config.yaml
arch: "resnet_bottleneck"
model: "image classifier"
dataset: "capsule endoscopy frames (Kvasir-Capsule)"
train_examples: 42238
image_size: 64
crop_scale_min: 0.5
horizontal_flip: true
rotation_deg: 10
targets: ["finding"]
num_classes: 11
norm: "batchnorm"
activation: "relu"
depths: [2, 2, 3, 2]
kernel_size: 3
stem: "single"
avg_pool_shortcut: true
widths: [192, 336, 576, 1024]
label_smoothing: 0.1
loss: "cross_entropy"
init: "kaiming_normal"
residual_init: "scaled_by_depth"
optimizer: "soap"
beta2: 0.999
lr: 0.0019
beta1: 0.95
shampoo_beta: 0.95
eps: 1e-08
precondition_frequency: 10
max_precond_dim: 1024
merge_dims: false
one_sided: true
adamw_lr_other_params: 0.0024
steps: 4700
batch_size: 384
epochs: 42.7
lr_schedule: "cosine"
final_lr_fraction: 0.05
warmup_steps: 470
weight_decay: 0.2
adamw_weight_decay_other_params: 0.01
Rows from block 4, named by matrix and row number. Rows with one number belong to one channel. Each number is 500 + 50 x the weight over the matrix's rms, rounded and kept within 0 to 999. All counts start at 0. Numbers have three digits each.
# convs1: 3x3 conv, stride 2 (model.blocks.4.convs.1.weight, 144x144x3x3), inputs 18-35, a 3x3 kernel for each
# convs2: expand pointwise conv (model.blocks.4.convs.2.weight, 576x144x1x1, transposed), outputs 144-287
convs1.7:541466474568499484489471480479493498525501491442453478506567476445458425423493487527425492519533482438618514452487453477485500540530530546533560448570504578534376485451547543550472435490484423448534504495488607527438533505475516466565483480531560482469471550529481516506578488534565510522563603497528455522470565489555492456480495491457554465437551516504541408471607602523513492502473507414495588501524563489489501548604488469465488567511500464529463535484498490473492519450481464505449
convs2.7:480455578442529522430492498466561518517451557520497522532474423459538516444512451478504552383429441490448500512403441539453469483506519443484531530442541467446436493453452484431496509513485522502547462457393512452553474487500511497478488444493494459510492483379443438510440440468539504451483524471565565542500507437491505571452524407513500423513483474508447449601525523496523491490468480554496460459502490552490409505444396475555488
convs1.8:511509489497492528448473451484485532455484504513499578478459531527497531622569448518465568405481550472434516477438539507589544484531513505522520466541448496454467538492506460518534438519489662510528539505430546466490571518441555534509434534523498526552495485500478524467486542464488523560465523530535452407481589433536605536467552529555490444556494584489540495507477435540514572498508553543381519532494562489485589515422478486488508406438548520497523439525482409524498460556550461496460
convs2.8:579537521568431481517474504572508481382573450526592554499531456431551479464555423527504541564447526488500423459482527499507512551426467616415519536571487435468524541449459606464515595485470507522514560480497572524566513599568398674560439602511545505525554485516588495497450457442522503523469600481581441449467446476498571547499568530498518597543555436644539478480552438448587474532544573515476505543496530509400388620541356483370553
convs1.9:485482414508409542529531530476518485548423518560500510469537555573486432527403535431441521391461585503485584485529515536456516521525451487443465566465575542501528482495536531567511441542520502493475492508505493547578540535536510531524531451551462463495493506595571482531476487444503494543452519539536461449539488513495543431538560453516549486494481504528466480512571599424499457448399490464540603517493552516508502472547531480430518499564451491521514444535485528463499433472493500536580
convs2.9:494542498522540494474499496588498533552540532583492520494563539517477554406537469517544482404474417514457563533542461533499526523461453558518500476557558576499438459472496513458513458436434391562568468530557579514495499446442457533455419479588496419551500504532473471469521521559418526478467563398533555491455473490429424500421572493520498438460503545493493459461484416462429583478435517590439513580534510428453494457480488467467406
convs1.10:439456529509501480570512503463517565449495563572499443444421443572512481548559588461495579395492567489456488644470406524410459411538542445519479479559541426521566462426499527492473445566484480568451430518505450597539446530567463510489467440507499553523532554412497492514494516355419516515412500597416492588479493540436452489444518545551511449444509423470474508472460472475505585505456527440413462507519575504533576502622468499481417587504518526441445422547555454511504481518502479435428
convs2.10:561403502520548481509480500459548511507525569532528519501515522489566425501512548491424548522559507448516547433451469548494557483503466602504541441438497587527537591458475547507563529469479431521469454472546448555523443542556562559502445535505523478478460430515517547513564540503515498553603413540560522471442487491548528531466462476474488432453419423468452487507442504539514536500460434527585487507498500632501483560438555465431611
convs1.11:468479492542564501473446574494485519526533489544524456624495555494496499527446487489472441507475454574472506466541487411509644502496527481515534553536517517485458536502525469505511476445477534442464519414452595470454473515616487479437437513506560502506486497528468483459492466411523503464620527415551523501476478574535361498535564390539511545472451560572619506448517417567487532661543437462419496521498511516500458507565514478430477516451519392492483545468522428437485567499544462404467
convs2.11:459417561526447451513570539528503469467583500548490502478542558526578553617530518403491551417514574506535545486599529502440479481537533455503450512549503499499517622425544512536474477511520518532570565570555436526505502487456459552469502470586391490568531488474501433544533475456485403560542524414455587533571572538522422473444549409471516538453539472584531540490471561527489630526480490536554395593458510540461371561427454504477415
convs1.12:504508475500524530501568570571463503511541454451544566456500470434526474522532512556510483514562473493474428505487554458482482529506474536511513496439488431530507470492504488468507529461508515479417440516557502451469504529560537508463479488502568515496556449462523510515517446462507584507418626499519490468525435466503533542440580577464471513476486504463503466462488499510473506516513549438479466483523462459467480483463529544510546510457544599553509504502448501513509570479600498445531
convs2.12:448533427504563533509583429508451541359486465471484518503465522440479491489520509520511557469579504481401490375512468557474448467477530517487456487435454533448527471511494518576456582486547501463509510564488471559517447438464495497489457486523531540590482476492529552523488492541497507556499497495468416530516548457498530525520556469524462555448453505467448528483440417476460562616414460556523553530487551527461541534497450468544489
convs1.13:479424480497441443514552584541518482519424449551459516460519568380482559527492498512478423476457511492498577406530548540510449524547467460421458497516518524526525512575629447395503479543449508496549514474576571440455392580605488503478486512467471506540467566527498487498446531530483524475502480551490525506490396545513449521582477452479593549438628504582498417537461559429470520520485383546543577487538475502467467463492523530487506476534490476569608481375510512496498530529468559542469
convs2.13:540537540426439464467631529506449475531489554438471450465585518500490470520426493496580523522549519494520490542473487514541415497502529502501582559490523462451512490505458503519483530494540499522477568471554517632529574493503468482344547463460497469479487373474451500502485518472544554512542550449514568478563439449431582501497501504505524455516547488420489465434420440544447447484515454479539483454453448488576404528506462583465434
convs1.14:573513515524463454560487508421486487485476556491524402436485607455423593521425526476452518516496538555520500542509434406448541497448530532406434505561505583457469545519522509508401477513468492541584500473469449499450473482565499478530457539475514528472545465440492548470492496578491518487470439431483505502483474586511483479469467509450434526447513529519567576507423523423507541560435497464412528450475582389489580504464547490447514410489483438542551557372542511467547485448462483515432
convs2.14:542560534556537444588569472548506495457428572491499382511499421455486509456513437479505498520513486418494517559514534625479536653548545536510514524538480524491545494495439531455515488442540466402453484375537524474431481492537575561526559494514469560535525547508451470491468539525552504405496545511424524462494446473479563434521535503430533498503418518447420454538564509435554587442484532453550467462508490467462395493426421476461516
convs1.15:467471444514494544539524502501455532515448492528532441442542561498562411459541431457519504388486553514529544578513447513505465482506474525535471518507536493484501451571524475493553573530441549476511527566477480429484509574487438464556538460532472452453533532545577544483575486561519528514367401522588545424517497517453445354470472520564495491528530562427492502539489477513465532446405606554570552615418525588506464509494531464481481557567520454438539483525551474533488443473497535481458
convs2.15:556539427586424563546456463494575536543535536467570576441485462517430490482399511497436445536450546450501455467469472561501437466569502470458446490493506538448471535423524483453573526484484502604514509516466554528474438448566535428459453528395503547577489600538540548450553510445537464530578469564492449541509359505538544510493479521487485523566504521506550546527541516498399601477568485534577502568454520547455579656491420452393534
convs1.16:525580471456507591514523464490483484540530442489468559461535463556504499372484518542561452495529458466442488391494496490511565485480548476434530448489443578506555474468538551547493439416433559542554472579496504474519500439486454377518530484593485481519521450510580516427635578514501559475513457519447385528541522459512533519437505397571457535566515534578483531577458589503475463483503456520481567523554511482558553474472515504485470465375478555439484541523518479476548516498494439461465
convs2.16:551574524488516574524527552499408425460513516510497553499491526455552559495515567421527389565524547501413592549471521496539439504546501500499444473443471534514456541588553439476520483455572538575530423407559519406469483429499493465437474490553404447469550584568557509411515569580389442461498433550644504503403420445437570486542447593558489473439540427427539605507469562528487444432437474454543468502466523440466463480440529555478500
convs1.17:468518437549559478486444572484434495457512456469476497483492509568573572405544458509413444463506532470435451518553498495562475453434505548581555506518516540429490503505497531485522454424402453530502515465487549498552453496510530461504553521524546510548561522486400545520443499427507533488562528474432493501482554505478439460503559492570392547501512497553519410566516518474460481527531387561542415495523501556487516561498507539475446548505485512503493458486523476572446478515560462501558
convs2.17:525387539465465501510460445490507436482524472545463492402477600522456420494515614386474503471501489487551498552446413482485471440503537518487491440538572494488572526453567502480540501459544439452525493508502387533436499556522461585497559535519457499496388653510569459435574518495491440595492526594531512516623418577528471501405493482535452479510512472500459565544541556555494490480460476541577558583526570562493494534548467458501441
convs1.18:493421524565557488520475596524515463427462388485603521502499532534503511512489462382438558567507453446581502549445486504452492618484500454563445589457495494468545416625514526479554425485447541435533447583493575512485518503524465508481580540459534516499504568555548444464524445450502517500507509567461453521502507453614514489543500447488559539422415510528447460463517559443552600523428440433552567483503535472502499496445442490490520528440594428538428464558489517447578504442465565537507
convs2.18:477581395545513488380514440554516528475492512459508543483551413511579460507493483510577428496580511481565466519576486456462620477484547423475526518509512507428523481381547475500542538602474566547509434468475574453525503479514510583463551521442470529391466552444586497550514564484526519468533571465487562527496470472588532449453523546516421537400555510504466411476529424481514457449503474525508475525460494417511434515414492426462387
convs1.19:480539513585582535480404480465484468451462495475522529553494421464621498397521489464549468509501402573542483554501444495480387408518504440508473454423544403504582442561595499525407497484452556526482412479497564533461546459535503423478498502513486499513549544493470545625560518432440462511491494433473444530460474551520468521564507522510530543520529512464533547534453476486527486512489515574528444477462471500433462447567532427474479512502523466461441443502599506485456562506507508456532
convs2.19:445534541569543490443501421498500525460435492451443497523414496558590532545479528472468468436564542453517519494476477437456520522499610479455525521498511520432588492571511484483446505410450470521508454490499490574438482479534476416461566551508460576489504446522509531463529550523468553583572451475543528595476568580494526473529487547394450475425531447494431467538426486566422561501525465468446456536555512495498437539539473515514512
convs1.20:544380589498541462506516420411569617545431534514530356472584576410463679457457364424495537537537514633417427480509485515559400537496509529558507520516466440596523551537525594481531518569458534376456452546464442523539518436393405539512506563541448461545566462496514498502493485541399478483531478526516370509481555456504570508513595440471511523535511414520586512508539481513549471406631514498468511587528427533510547487541564470516527564555465457541456521552513521477583511547580497430487
convs2.20:480497534533507528415511430492426516475556498552478497350592501506636431457500566606558565533584500519475464424459545518502441459471425448555430498521537492568534472479473521488428594519456404458472449465570485531453490425561490515532486506457514467532469460491564481511544440498490541559531464481411396540447412554481535481512588486432535429543542531554490579506659501534457596550588497406375544554568443525495500477544527471455521
convs1.21:469506516502488539518543479585529550505491463479547436453548486575491464502489488524565520531534514424444537385540538468330482647509578533472400565573390561568470578563528525489543393511498455554471499466479440471493537453440414510504516464454583493463496496490524510481458474537431516465513493560564434480593439442604604453573459534467495540504501508459543526481555548472440526456477544413560521454548484486529503428452507533507543526520575432493599436485456453486497467460465559541496
convs2.21:507531641330475489481465491414619435481523474490498458574471503615447535588584530418530472591517542548574463374540425485568538520482497456497481464507580443405495603524460500438549441557510550476415522480513568472468485489532476485557630496505465495499497491496593439511526528513432535498528493535534518593459453516486506533550623437503513496491576508663529432499513468498508491574574542505448535560601439454440423515516510502586444
convs1.22:462447494554503481413497469424507477510517413535507520461469505559524452453466500436500506518552500531491456489512474442465532536549507539533535437460568544435599473492555503552446470517451487492567488481516485517551474400476518447570496560507460531626444529567498491463381553484517484498579444459511483453484478517428537453484513478504532494445514585396507520476497474481521532433488482432501483439526489498532446522537554447468454466434438443474490454555539490490553492549508447445468
convs2.22:592441513498415445455581517529498467447424467542514566523520491485546553477476494555468452519496437514500477553463477539542578504436467478494427531487455403543518433411502554446426354461611470492416463549477571397539445563552496510442508449428504544551513559490509427482388577540442416552497494530541570526591527570548496430471539568527526531477462492471597436409468512471532518445430432497474531571527539439539505418449421428523454
convs1.23:601493491502577499426481522522617596470461515572493486590489434537423463534470441530448449477546505441536490589482488518452422577513603458550558431526504569431561466560707492356416509576470517498460492572422434536549467376482459452570468575537521500494448455569414491449456465382519565525502468455476445432545468543382465482490444511507460442562466487388468602579459458406547456436510478540493459508481518525413449544464508444486524454442459547483467513552486499444481466546525441485525
convs2.23:504503544485552484528540469451548550444482523550522531448461445582407457528435524514400446533515489488511565542538595501491484506529508445525492504469493517435451479480494462531569415477612458464463556498528526534536551467496460545473508488419437583471507409573573564561487572520500536543422456400367576461525521530550450425504561559541530421399473467454596506517451449534443435531452528456533515522541512451510456526500510453463513
convs1.24:555459471519465567524526593503498505520511536498511471508540496447524380606525546494535534509501440487518430465430503530563602558402458563521571522621545417445374434548469496553475530530503465416426537501533512509530468560467468463531592445493595486445481448525472535520575496439475509468417388546469516448439535616571503489461522551546491499566516545486518402489498490534539514535534549547453462484476497481469364485552548547485500487535464519423448621508424521468453577522545474485517
convs2.24:466459472475518499472442543462590505514423537541645401561479474509429483447456572499602605552476538561497444447448511467501480599553585487553558579572539496457521483538501490465461436501532476457444585511489553529496471549529472483496562533563551482518514566432492455497491513499459511471444439453373571566668418593450416537527464387505632468617511487468553514578524543537544437597548438502524599455504426499588519511433417517498556
convs1.25:443500506565422506533487525511578492549507484523512554601456510499375487379565525502462456524395510486498507516493490429602473552573523467441501511438620456441464445514561497533418589479512528327473509611555460489572484563575436551543442478476549591549447475550502428487529454457501495484515526516493520529515482538401558526566432550455452514381602494461460603489501471437496538480471531507380504414554533476542502447400475526466602349508437498506482493526494475533424304463551565558541
convs2.25:532535557480485498555480539546528557460432501503519420514599371467530473610456595519479486486518440510583478547513486501463554517459505489557547425554523431509463508583509447507596453507555512565523531432387458444479531518496582527435488505519549534531476516494563496514545464505565540537478428514581453451447499538505461511553528441448533533507586549447466498570516559558519425518485530480528532621491505462524544602532415458470554
convs1.26:497417483513472593464503452515512483487503520448492464570448407418492506535443493411557542544477468566521406472498457460513496510444584479432501442498529453469502503545473475495423600588440536521472524490497391547534434490455448454480525610535391546445554453484556488506444537593394446456488482512526501399433603497472478452546472422396489509493467587554574502432501503465521400562462399449472458516484539430495483442474601443458509437588454395524554541500518501557531530546570452475444
convs2.26:481489498435514444531557450462470531502524511499546497497499592480488414567532555527569542433618541542539459620496507513453484480553472403445552440481520399522470520550425459433504532557503513495563479428542453378479482395512502587487500504525474492464481553467514427521402567482491585478500536507561521473420557525503393555431522493458485572464505578459500541464464542573486579475479416507529479438477469475429455503541579557385578
convs1.27:549508509478489549526473484543412419551502452559535525437454398486443526582610471478498405545427466634526564453467431559533412427598553506543471447602514413459481475398503507506495470516485501491509489466564498449492490407499472447558554497406493461538440488485479504488528534429521498469518450421419428570508516538505460354513519470453446499505673462406471543466433531486515439498477471550447498450583404502509499510513536505455476471518519488515514474457496465497383509508494530516523
convs2.27:447422529575520565475577480512491461550413505545498445530413506575521543518461520531478577492492493418556621459515532503543468572498488576431517399465515551534538441535442437472504502574520498538561561494608449536513454571564461435466476539512563539569447499620459531491512500457477400580603431507533527526540513634508421503542455575488527452525481440478468422414485524583463501534440519567449494443564481421424494574502473612491493
convs1.28:478607450487435507502613473487720559450510606487443468430536426475591485537548570412519504596411599430520500478532489404573419468546518420468500577581525478511470511471557524491515516524600609478449467505493414533482445471479442480455554584501414540504517572503529482497526525494452462546524497496392506482510579487521537565445516455573534604506445420502528530438505475526424559491470515488559584503484421447503565488534457457497582534450469377487510451522491492651468480453530512460467
convs2.28:473465354466458543527481559564577528463554514575524470512493521575528563537401537435484498533482470522423542442475391441422486514587462446437511502536438503460468460528494526421511403500572536547548549526502462479524540483459494471483516538461580487405457434459518414509530468418525526551540521490427463604471408513538581445508459513600497506441515476394545421541484594564459551391499451483487523476416531548646576523523524501519529
convs1.29:469533431518539547420404497484505449468460482465490435361417486465549411516433521519518500507581567493510444531576538464515537555402444574504518464537482550560503497533416532614527489482529488533507442423527492583528539431516461505515515504493538516478524443496489499469490474533458509449563577496408406486553498438499473547449490555478413476514513502499578409476475519406535505512507492472512469469606472487432518588563508548501427476466425525482501501531531468482507458581598509463458
convs2.29:529504475441487511536495582497508462475568460545423548490548500528549565481495552529485504514408546423480512543493467491458443494491474442592444483460448510471557527540440487454515473552563514489537547518515453427512418561467485498502485483491488555443482459468447483484488494535488487588575551347479533498483535542529518509507399479544477538537529495505541456561505475490484537442470495540495529445505471448508476493500526395491477
convs1.30:491517571499565490516507410527503550513578485440495485401515470444481511493472646474605444473520453536437522469459501507549515460509478582520499575496500502490471471466498541491549451430489563424495524471551651525523557533482424527522473565510411428537441512526520412495499506439499537467610456584639411461495449477561485487575508491568516561495503506468502433520496547516469528498514463505470599540422493508512464503478518476492463479470499444484516517603470501483538458528434541508436
convs2.30:376471455457567482437511516561483495508544482445542487686517587439528428455529548557511509511465524459475526484554533472522535467545497385500430560493497463508585502545407456526524449460523478458418467461453440418504437506548400578455535535501510470609626526404461488496542502558492502520423497473489491492555542561565554529440574483558577510476465562538525489522534590418595546549487425512476555474545501516606532400504509497491570
convs1.31:559551455526514582461441475447471568480512588492539492431462567408462501571570541496499524390468534457667540471503570581514473585463371491550487459462461481457494533501576400432499545513513561445520516532511486458474520418413572415364547615502494483552496466535438492453534444478466444520505516467525482526537482395594504469437553618540504480508425417513493502527574538459415520422459477464470569521465395556476543555568487420507539524507415472577451565457528470493546531445504550538499
convs2.31:491431466474511457518550483562430485585520448571504489501603454511543443460470533500560500536462500505442447432334422427464537490436513514477462485470476574456492547448524554443552527572549512462400555454420603575472530504461517468594528469536477506551451548494466519516457571405605417458505501467505456527561469484414550581539547561618624521518433490507500497444554468396390450506473532560448561519478569423484556511526498509457391
convs1.32:458441488504540523508585473537584472474541531550436491527585474415443459499501542502555403519466460504532573457509548527428458599597463432468516529498500434501510530464531484476511501518420484476523534470565534443425473487502540472462536479530528565519501448491567454449531449391499523489538496432450447510468494464554539547570495451488446491544499519497481455548506539428436517536455423480449512455529565493525490501416449483530525526459443593469479470528497485492491468499529585507597
convs2.32:524484514431536420453528580501517452505448543473466524505538486515489479475531468522492450479406475499445497523506409519556529456497440532440545534475540569573518614587561563527446547634548422468466489525434572594466555530525536583500466487596570486491516551393519453461550509601574506611551501587539535504456536556538503460550536585509375547533442438516473508557510439523475514530484507499510414471573500507504531439464454456504501
convs1.33:551522472509469527428460543560440438612452450556534540596501485617457499560469494667476370539561520489511427486450480517436502515514581484486457452522450580451509459634520500532480391529487571508508503489559534485479542458491514502457564568397453582534410539489465539520501474492461510507542621469531416572451422517635442542612513544605459518481469510487484458540563475486481538552504463490529491543496517537462491535455526499496444549416578541430516508605507537389532448500486542484590
convs2.33:566544512352455553509541589551477415442514501502441480577489537443528512587479438490531473570436471539511565579521533441533520530509599463530441567443508466440672559491461521525519503499485509580443496527425476554548409453439555495500471517530486491490489412424490615497416550525433474518522530510449604483529542456491468478552453526458528531501536409452523474494506534548488565495488482504431506519426535442507530477531476529533438
convs1.34:507414472579531516477448492536520531486556445506496509566502434516463577506417490478426547519507401512531457460485509496593494508486471440489519489550603524491378460440566503473512599517568454404619506480458556561544527539417556521502526490509477390367452555556507564533558520514469493434511512522480423417505496620530558507500501427561567510482526579506559486498558493510592543520553518466416518466613574449469445473515541534470502544565452545486393492546483489470524463533488561507520
convs2.34:578471442492544529525373599492595572458512524502495501544584507536501536476446504367460487482554489474456513513583601433501518427485465445479496591567452401439553490459520504429481504487530568499496484574546539524513458534508597557470549494503521554505466462566445512472504432454467508502509509482555514502544503583479454511395523503482482476517454475564511536472439501570494480514413492458511412532408471470527479538428569448583467
convs1.35:548560496487465455506408614602556522579542551467563468470524544458567549515528499384523519487467483580484472494459468487586529412561581551454536459450484512498527605517503498565510447426420404519490541490453365585574452555604476585481431504471504452507437525512431522485431435462515432395595524534523470562526504564515475606475517482482497494455528431516452546480417521518413566526490480450514457558478462484529437522482472542487526451475547523531464496514449432596548472546481489484643
convs2.35:544473431502465520447482561481471410457528447541519402504463516520483486441501573509479652491497457491481559525520583450485448446569455528513516512377547557564491545390410444459430486594486474422415496496517453472557556447456582541367500507451507442533520512479548438450539506503456473501441467514467459463564517420492537479515520475546518482484529565402473482539526464484460603500509485545487530463530410597640512389480577621500510
convs1.36:684525472519496493489485515579481490548524558517535503460538518491536580522477533475363421518500535517565449483508521450504448436476620517506460524489503509458541500497476514566575505475551463618580543507471491507461486465567508463499542513534531557488529533467488486484540432522533449525489468588455577487573481496482532437563489533487564576495476577500480507467574498487542563605459455464472576432514552456538417509449503483512552484543614531569603465437521503496465530537478513497495
convs2.36:474482579506473435467496498413437525469547447533403491541461440547435444511586503424627494462404618460550596569499459583453519508552516611481541460477495592495562514580534462472478446572535469466575461541445564374510437401416463504556420498507488515447564508582483455430379473476413463364548524507472484501422600535451518517563443424438508532523634391494477444449523412457493572441415429506475486489473460525462503392477476526537521
convs1.37:531513578571507505415512473448517407462526461553554526392493495540545487425491502503519502510511526462471499491485573415445512623529468416418529572505444530519534458399463448504566475589496638676470490400598452522393525474514585509510484483466461495503491491513525522462516429530526503502576437525443440566496476449496574557478479564483563525538496419515534539464467472519440461632436506476430538518469455477473441529544478438529516528487477469515512422466540481433536585565579442476520
convs2.37:449473453481544481537525574437535395499449486497544565507427482549555616547529568467487459554479472474507525487530437454507413452461436509444532477508475457534512407543603574479516471433528602532525532478559630459504456514565388497551518569475457461488500496501496448502449450557412482532555555606598470451555474569539518500537478521574494541598545498499568528458455517507530504505457527490473465452443452473597531422509511486507469
convs1.38:467546543514502415493517461487496613390538610454474508441544564551403575443389497549537636497565535398542513420456556554638429522495443546414510473511510461519485480462456551556617480522415477481439535474489499461605488528494488530490518459527496542510605496507504565455515525505535548486460489572647519460498481491570505394487452553556505485428425534536573441526420513581533551465561497581539466509536510547504523434467579536583447444559485466418546459472542453493558542489457494544476
convs2.38:455509493502467473557510564469482515452496615484499402430567485483542519454539470500515417525482508520498584420477404526593387528426500514465492489505477515493459558495427461535471425518436582570481434528513507440459425434368439492519533507490447472454423605533464420530553439470466445562467514531525500566447477463482469456461365525638433522538415464463507545468542551572417588382524430545565589579509523461508530418522493538511547
convs1.39:472500504505468501505472508472523527499408455512524507422543491503562524494518587522486431433516466496437519492416356456579418527512555429508372436528520450547533412538527482528529438481480579513539525484420476522452538557493482420505486450530454477397423583521511489612552502502515468507436551458432474514579491511547508559499500544543528542451549531524540456569498456525441535532459486538534471455504432536473446521539571441452528514513522447545450520551490443492439419597484546515576
convs2.39:548499571489551481420423511425444585502568385560495498501445432444593474459566491447516500489453499527461508461518527536469493504423439560473522533507534545494511520386528454519515432500464463582436551399513598583527449489425458647536497468558585542509440437456572542476537449565526457430479549470530492478479430617485490580442606576544498449492534403540531498433471523531420629535459621433525504545506472519526504565570441456488509
convs1.40:506517413460548506498481490506500470516409516416534579473392440519548584568532495553592501496463493464466522527485475535459448504546370593537527471591518464458517471391387505507395438483541513460447514442564389539493523475567522498542577460561432480556438521566568526461558576431456489424464488604380404468497633479533538531550414554401500547482504456573359523503423549504451472543532498465495566430474491493562531449494446450502529512583598410451493519448446501616529504465394505429560
convs2.40:556472514421538433557520473505537546461463468571515522440503543513435490423427466472440454409524412564438509445488510478560475451373513526504512472439572473515431405481528468424486532452446459465459513470522494510448418474586455532497464472402466503435549555507479424414549503422443500457466501449517554530483517520439565550471517578530454469457444591470492493501442500583446466456477508510520415459595524453449571412573516496550459
convs1.41:538441542432485531469533500466550501532547508489556428535503547541460557569476534519565478491568466557546442406472540507505502540437438470550491476531516484500377441515486493501544436516551408475485451528531570512560480573469517546461548509436493423465462481482568501423503480428527458481529541585564494505527436443506467596461543542515512446435429474452491498460574490570506551520565507553534449481541410461465539501459523511510488549442541526521483503539542483483429463543490497515467
convs2.41:497529589462513536507454523531597534470518544334483497621445659484504566436503547510538481456482504462509465580469583490582535522462512494525493460499519603467476586424518496535499540601545509537442518447546425465481416525625469505565512522531518442539437560524535554480488444371654481383545505500442545492515415413375551546466479446486440497504448499483449486535436423492553469518580427470550509471471462527462477424463501508556576
convs1.42:518461487600479467512503434495529467532402462620612571479421596490533505529507488527462504508423506539567513426475512403487527510508612560523527531425443518493530571520458468553514487467397544544404403454403566511549392485524454568536535452517567557522486501445476597447552419466395438485524535538490485448564490516560463502494508490532464482472512462551546503485441421544493517540460505532479498465438444562487517485468504475534457452526521448545565515440453475519532518439469541545517
convs2.42:462529494480509469438475443507424554538563562581494507499565489451529500422477478471490415446527466570497498517522414490547509574557490542527421442467460616537474538544421566536458480491510453561488503484489495460520426604409542563486484574576479493501505500427491454480362503538408396553466492441534496578422481460571433391497512519530515462510549473475463574563514480424495525439403414466512493477485460467454530500489443541392475
convs1.43:448440512433557598525582461503535437457492525488565461565427464370470480580591490483445508441541440494500469557561590545551548416441401553570591553469554432380428512606386478526487557574540592450514444482484492518599467455483432539434545601516470530412439566474467466556551556521475492504402485489433572514457555480433485391492510494533560497467454583653502421441514487407552493484529496519490489484523557422508532542484574537407447498479489533407508601465524451444578511511565481424365
convs2.43:424509589446563501461464555546508506453399527436550551597458464461533527622567533478489512565554451444544485463491518435492483530547460455566477635507478389459454467508535580496505559475564541493572461545565525511439500510465468531544466525480514539476511465466522514489519466512467503459580523521491583474644603520529501589530494490444491421442437409499563493446595427501499587582431510475511551487493355607447507394571514470552486
convs1.44:444430502502498512439579560476457587475536429513548501575484487521587456478445407433554490569452555467560528559542451537514405588460458460448477451539602348460521541476530541490502608476399521472468433500445455571487598556568491537456507513352408406503454475513528516536488490452471461545477584545484575412386552554418493552537440535492478591482567515559461460493520493423566472489485528614462485419550495507506433393537542548527540515653501494516479522501483514418471499536507492525498
convs2.44:486462519433465458506467453524517467339600454464587475405465503537571462511496532499423483508558468436482463491409471459461555469459538528459585451522458477479427549518478549483474501562496480518515465459527494529493440536506512536470502410482531513479553506442606516601544528465622491528391545460489442421519456477398490562518513458414578478465502430468493443598423441525521451491468488440514500513574513495447500517498512533512537
convs1.45:559409412477527447488569532510494619484560541493523521515524590459538498630426458467463485514530496427549504541467497553534565498497424517429391481548507539506522538541472540487557414436479560533507488501521530507436489538564570511342520358494517431401480499482496439535543559431413438444478515567557466483505409490431479539520602441492564520599418398529393420517500480403471540499459482471535593383500494514403441568477534455508571530524566524493499467487484426494405521524562470619456
convs2.45:503466490517592500530470483511574446531493478503529514428463588555570436513476411435548523499504447624522517497598568597542529462457498492548549494485466484479573507439621471511468435489486586477537475439459479522585513462579522490407476499502628595559528584504519599524537401456420467486571463528510495422495449485480484554580459498471590471503491595525528346496517431493539471542459558517502482555426532499547519513460441493548527
convs1.46:495489538483522431437510577621532534499546470512483467498483587548494476508562464620520500519494522380494499423449538411557519468477418475457444501514547553483596512514537481564459542430461542576459455521511468500488635565460516646469486379552440605559545458565527478498514518459563494497489429493545409516496543471537500493552529519462539446509519503438464524547486432527496492471525507530485494531595480484446490439503501571486478483521493548520483465502394561501572486506476516530517
convs2.46:537488572548407459504455547510452430472547435511516452540517480524465506473457491457514452409446433464471567415550437471554539549462561503498523436490454491456502529502553439454441441571494509567427450628455464589484412544418391497486378504554532531459493611476443533474528517528484445570511596481498546531519439415452496450527410550425546515513454450569492489554476553467558544480498623540552400518456557461547464457407540409484544
convs1.47:510450537461471500485526516462513483527411455501571485472509521480496521511499569483518484515447408468461524492534524410520396502492526561523508480569450580599507485512451550540469525515551551463597461532476496447449479492505475510525486483443555497462559536491520493532503519510490501481415555495517512564447493573502521527504527572508540550539605499474506516453513498486520528481463518523530519516514457535484555443512546425460523498514555542550543468381453544520485508563451615482576
convs2.47:586549448496492480497397525431524407523521473484478428385489509621443461470528520469496577586538534486524514539529503496439582545557493359514439360490444515381600468405474480584488509509534470500434546533515555497423557608454474417472399496373479415440542503482505486585489511486513460464523545406474461546544581479509473563458524389443574453494565419443448473559524586464483581535519474452553494548440494503528517468587495478566499
convs1.48:434551513584545566448508494566499484498544441516489479468551442483485475521489531555557523460555541550516467476503478445498476490483476458496469562443532545438434470534516516380535516532471473512498452538521495513507588493522488418503530473595499515498517480609498529416516490537454628512559503580399457511501508537527541478495501441398565471486536427488493473492468582518527533533583480423570514506493523484483455497509559506544534574537467525478493586480483561528482508566527481420530
convs2.48:543539539526572513484511412493584445521439501463546582474525536469496488435515545516459524440565519467483503525430485462574502441544440465513444423550455531479432522543491486456492497426455539517436487456410485573414517484479575543428479545387572614560505505542506462528511547418583491515515480553394401532459501512550461472539461551530503499508530523470504553568470473369455487488458556545515500506469499453503526555437553469405531
convs1.49:476467546492460484520589494482418415479530521566517587553501442410463564482429492496493535502589439508517497447509479491502502451530491448521415590537472471536477549575457490538538417469564491455545500461544506537483519452536460381440510494490512462482514540539460457523582441509488501520501450536495436521476463504537500465520427469586536483527484493513459440585488609453463444562475423572530504459453494543496365426520510499522493499582522502392487501537474449529533520508511556573425
convs2.49:514465463553438425544487490565500486515542578519504455525502523458594487577520558477476398463556497549505485420509531462491488497533512459490536493464635470556538517529494481509510536573424495534437556488507545535517511546503520507431550596528484521427534498429513534618530505449503526510487560481505505569427555593486428544463501474524428512497467499439472449490563503516527581523491531578476527484442630505460542486601443501520608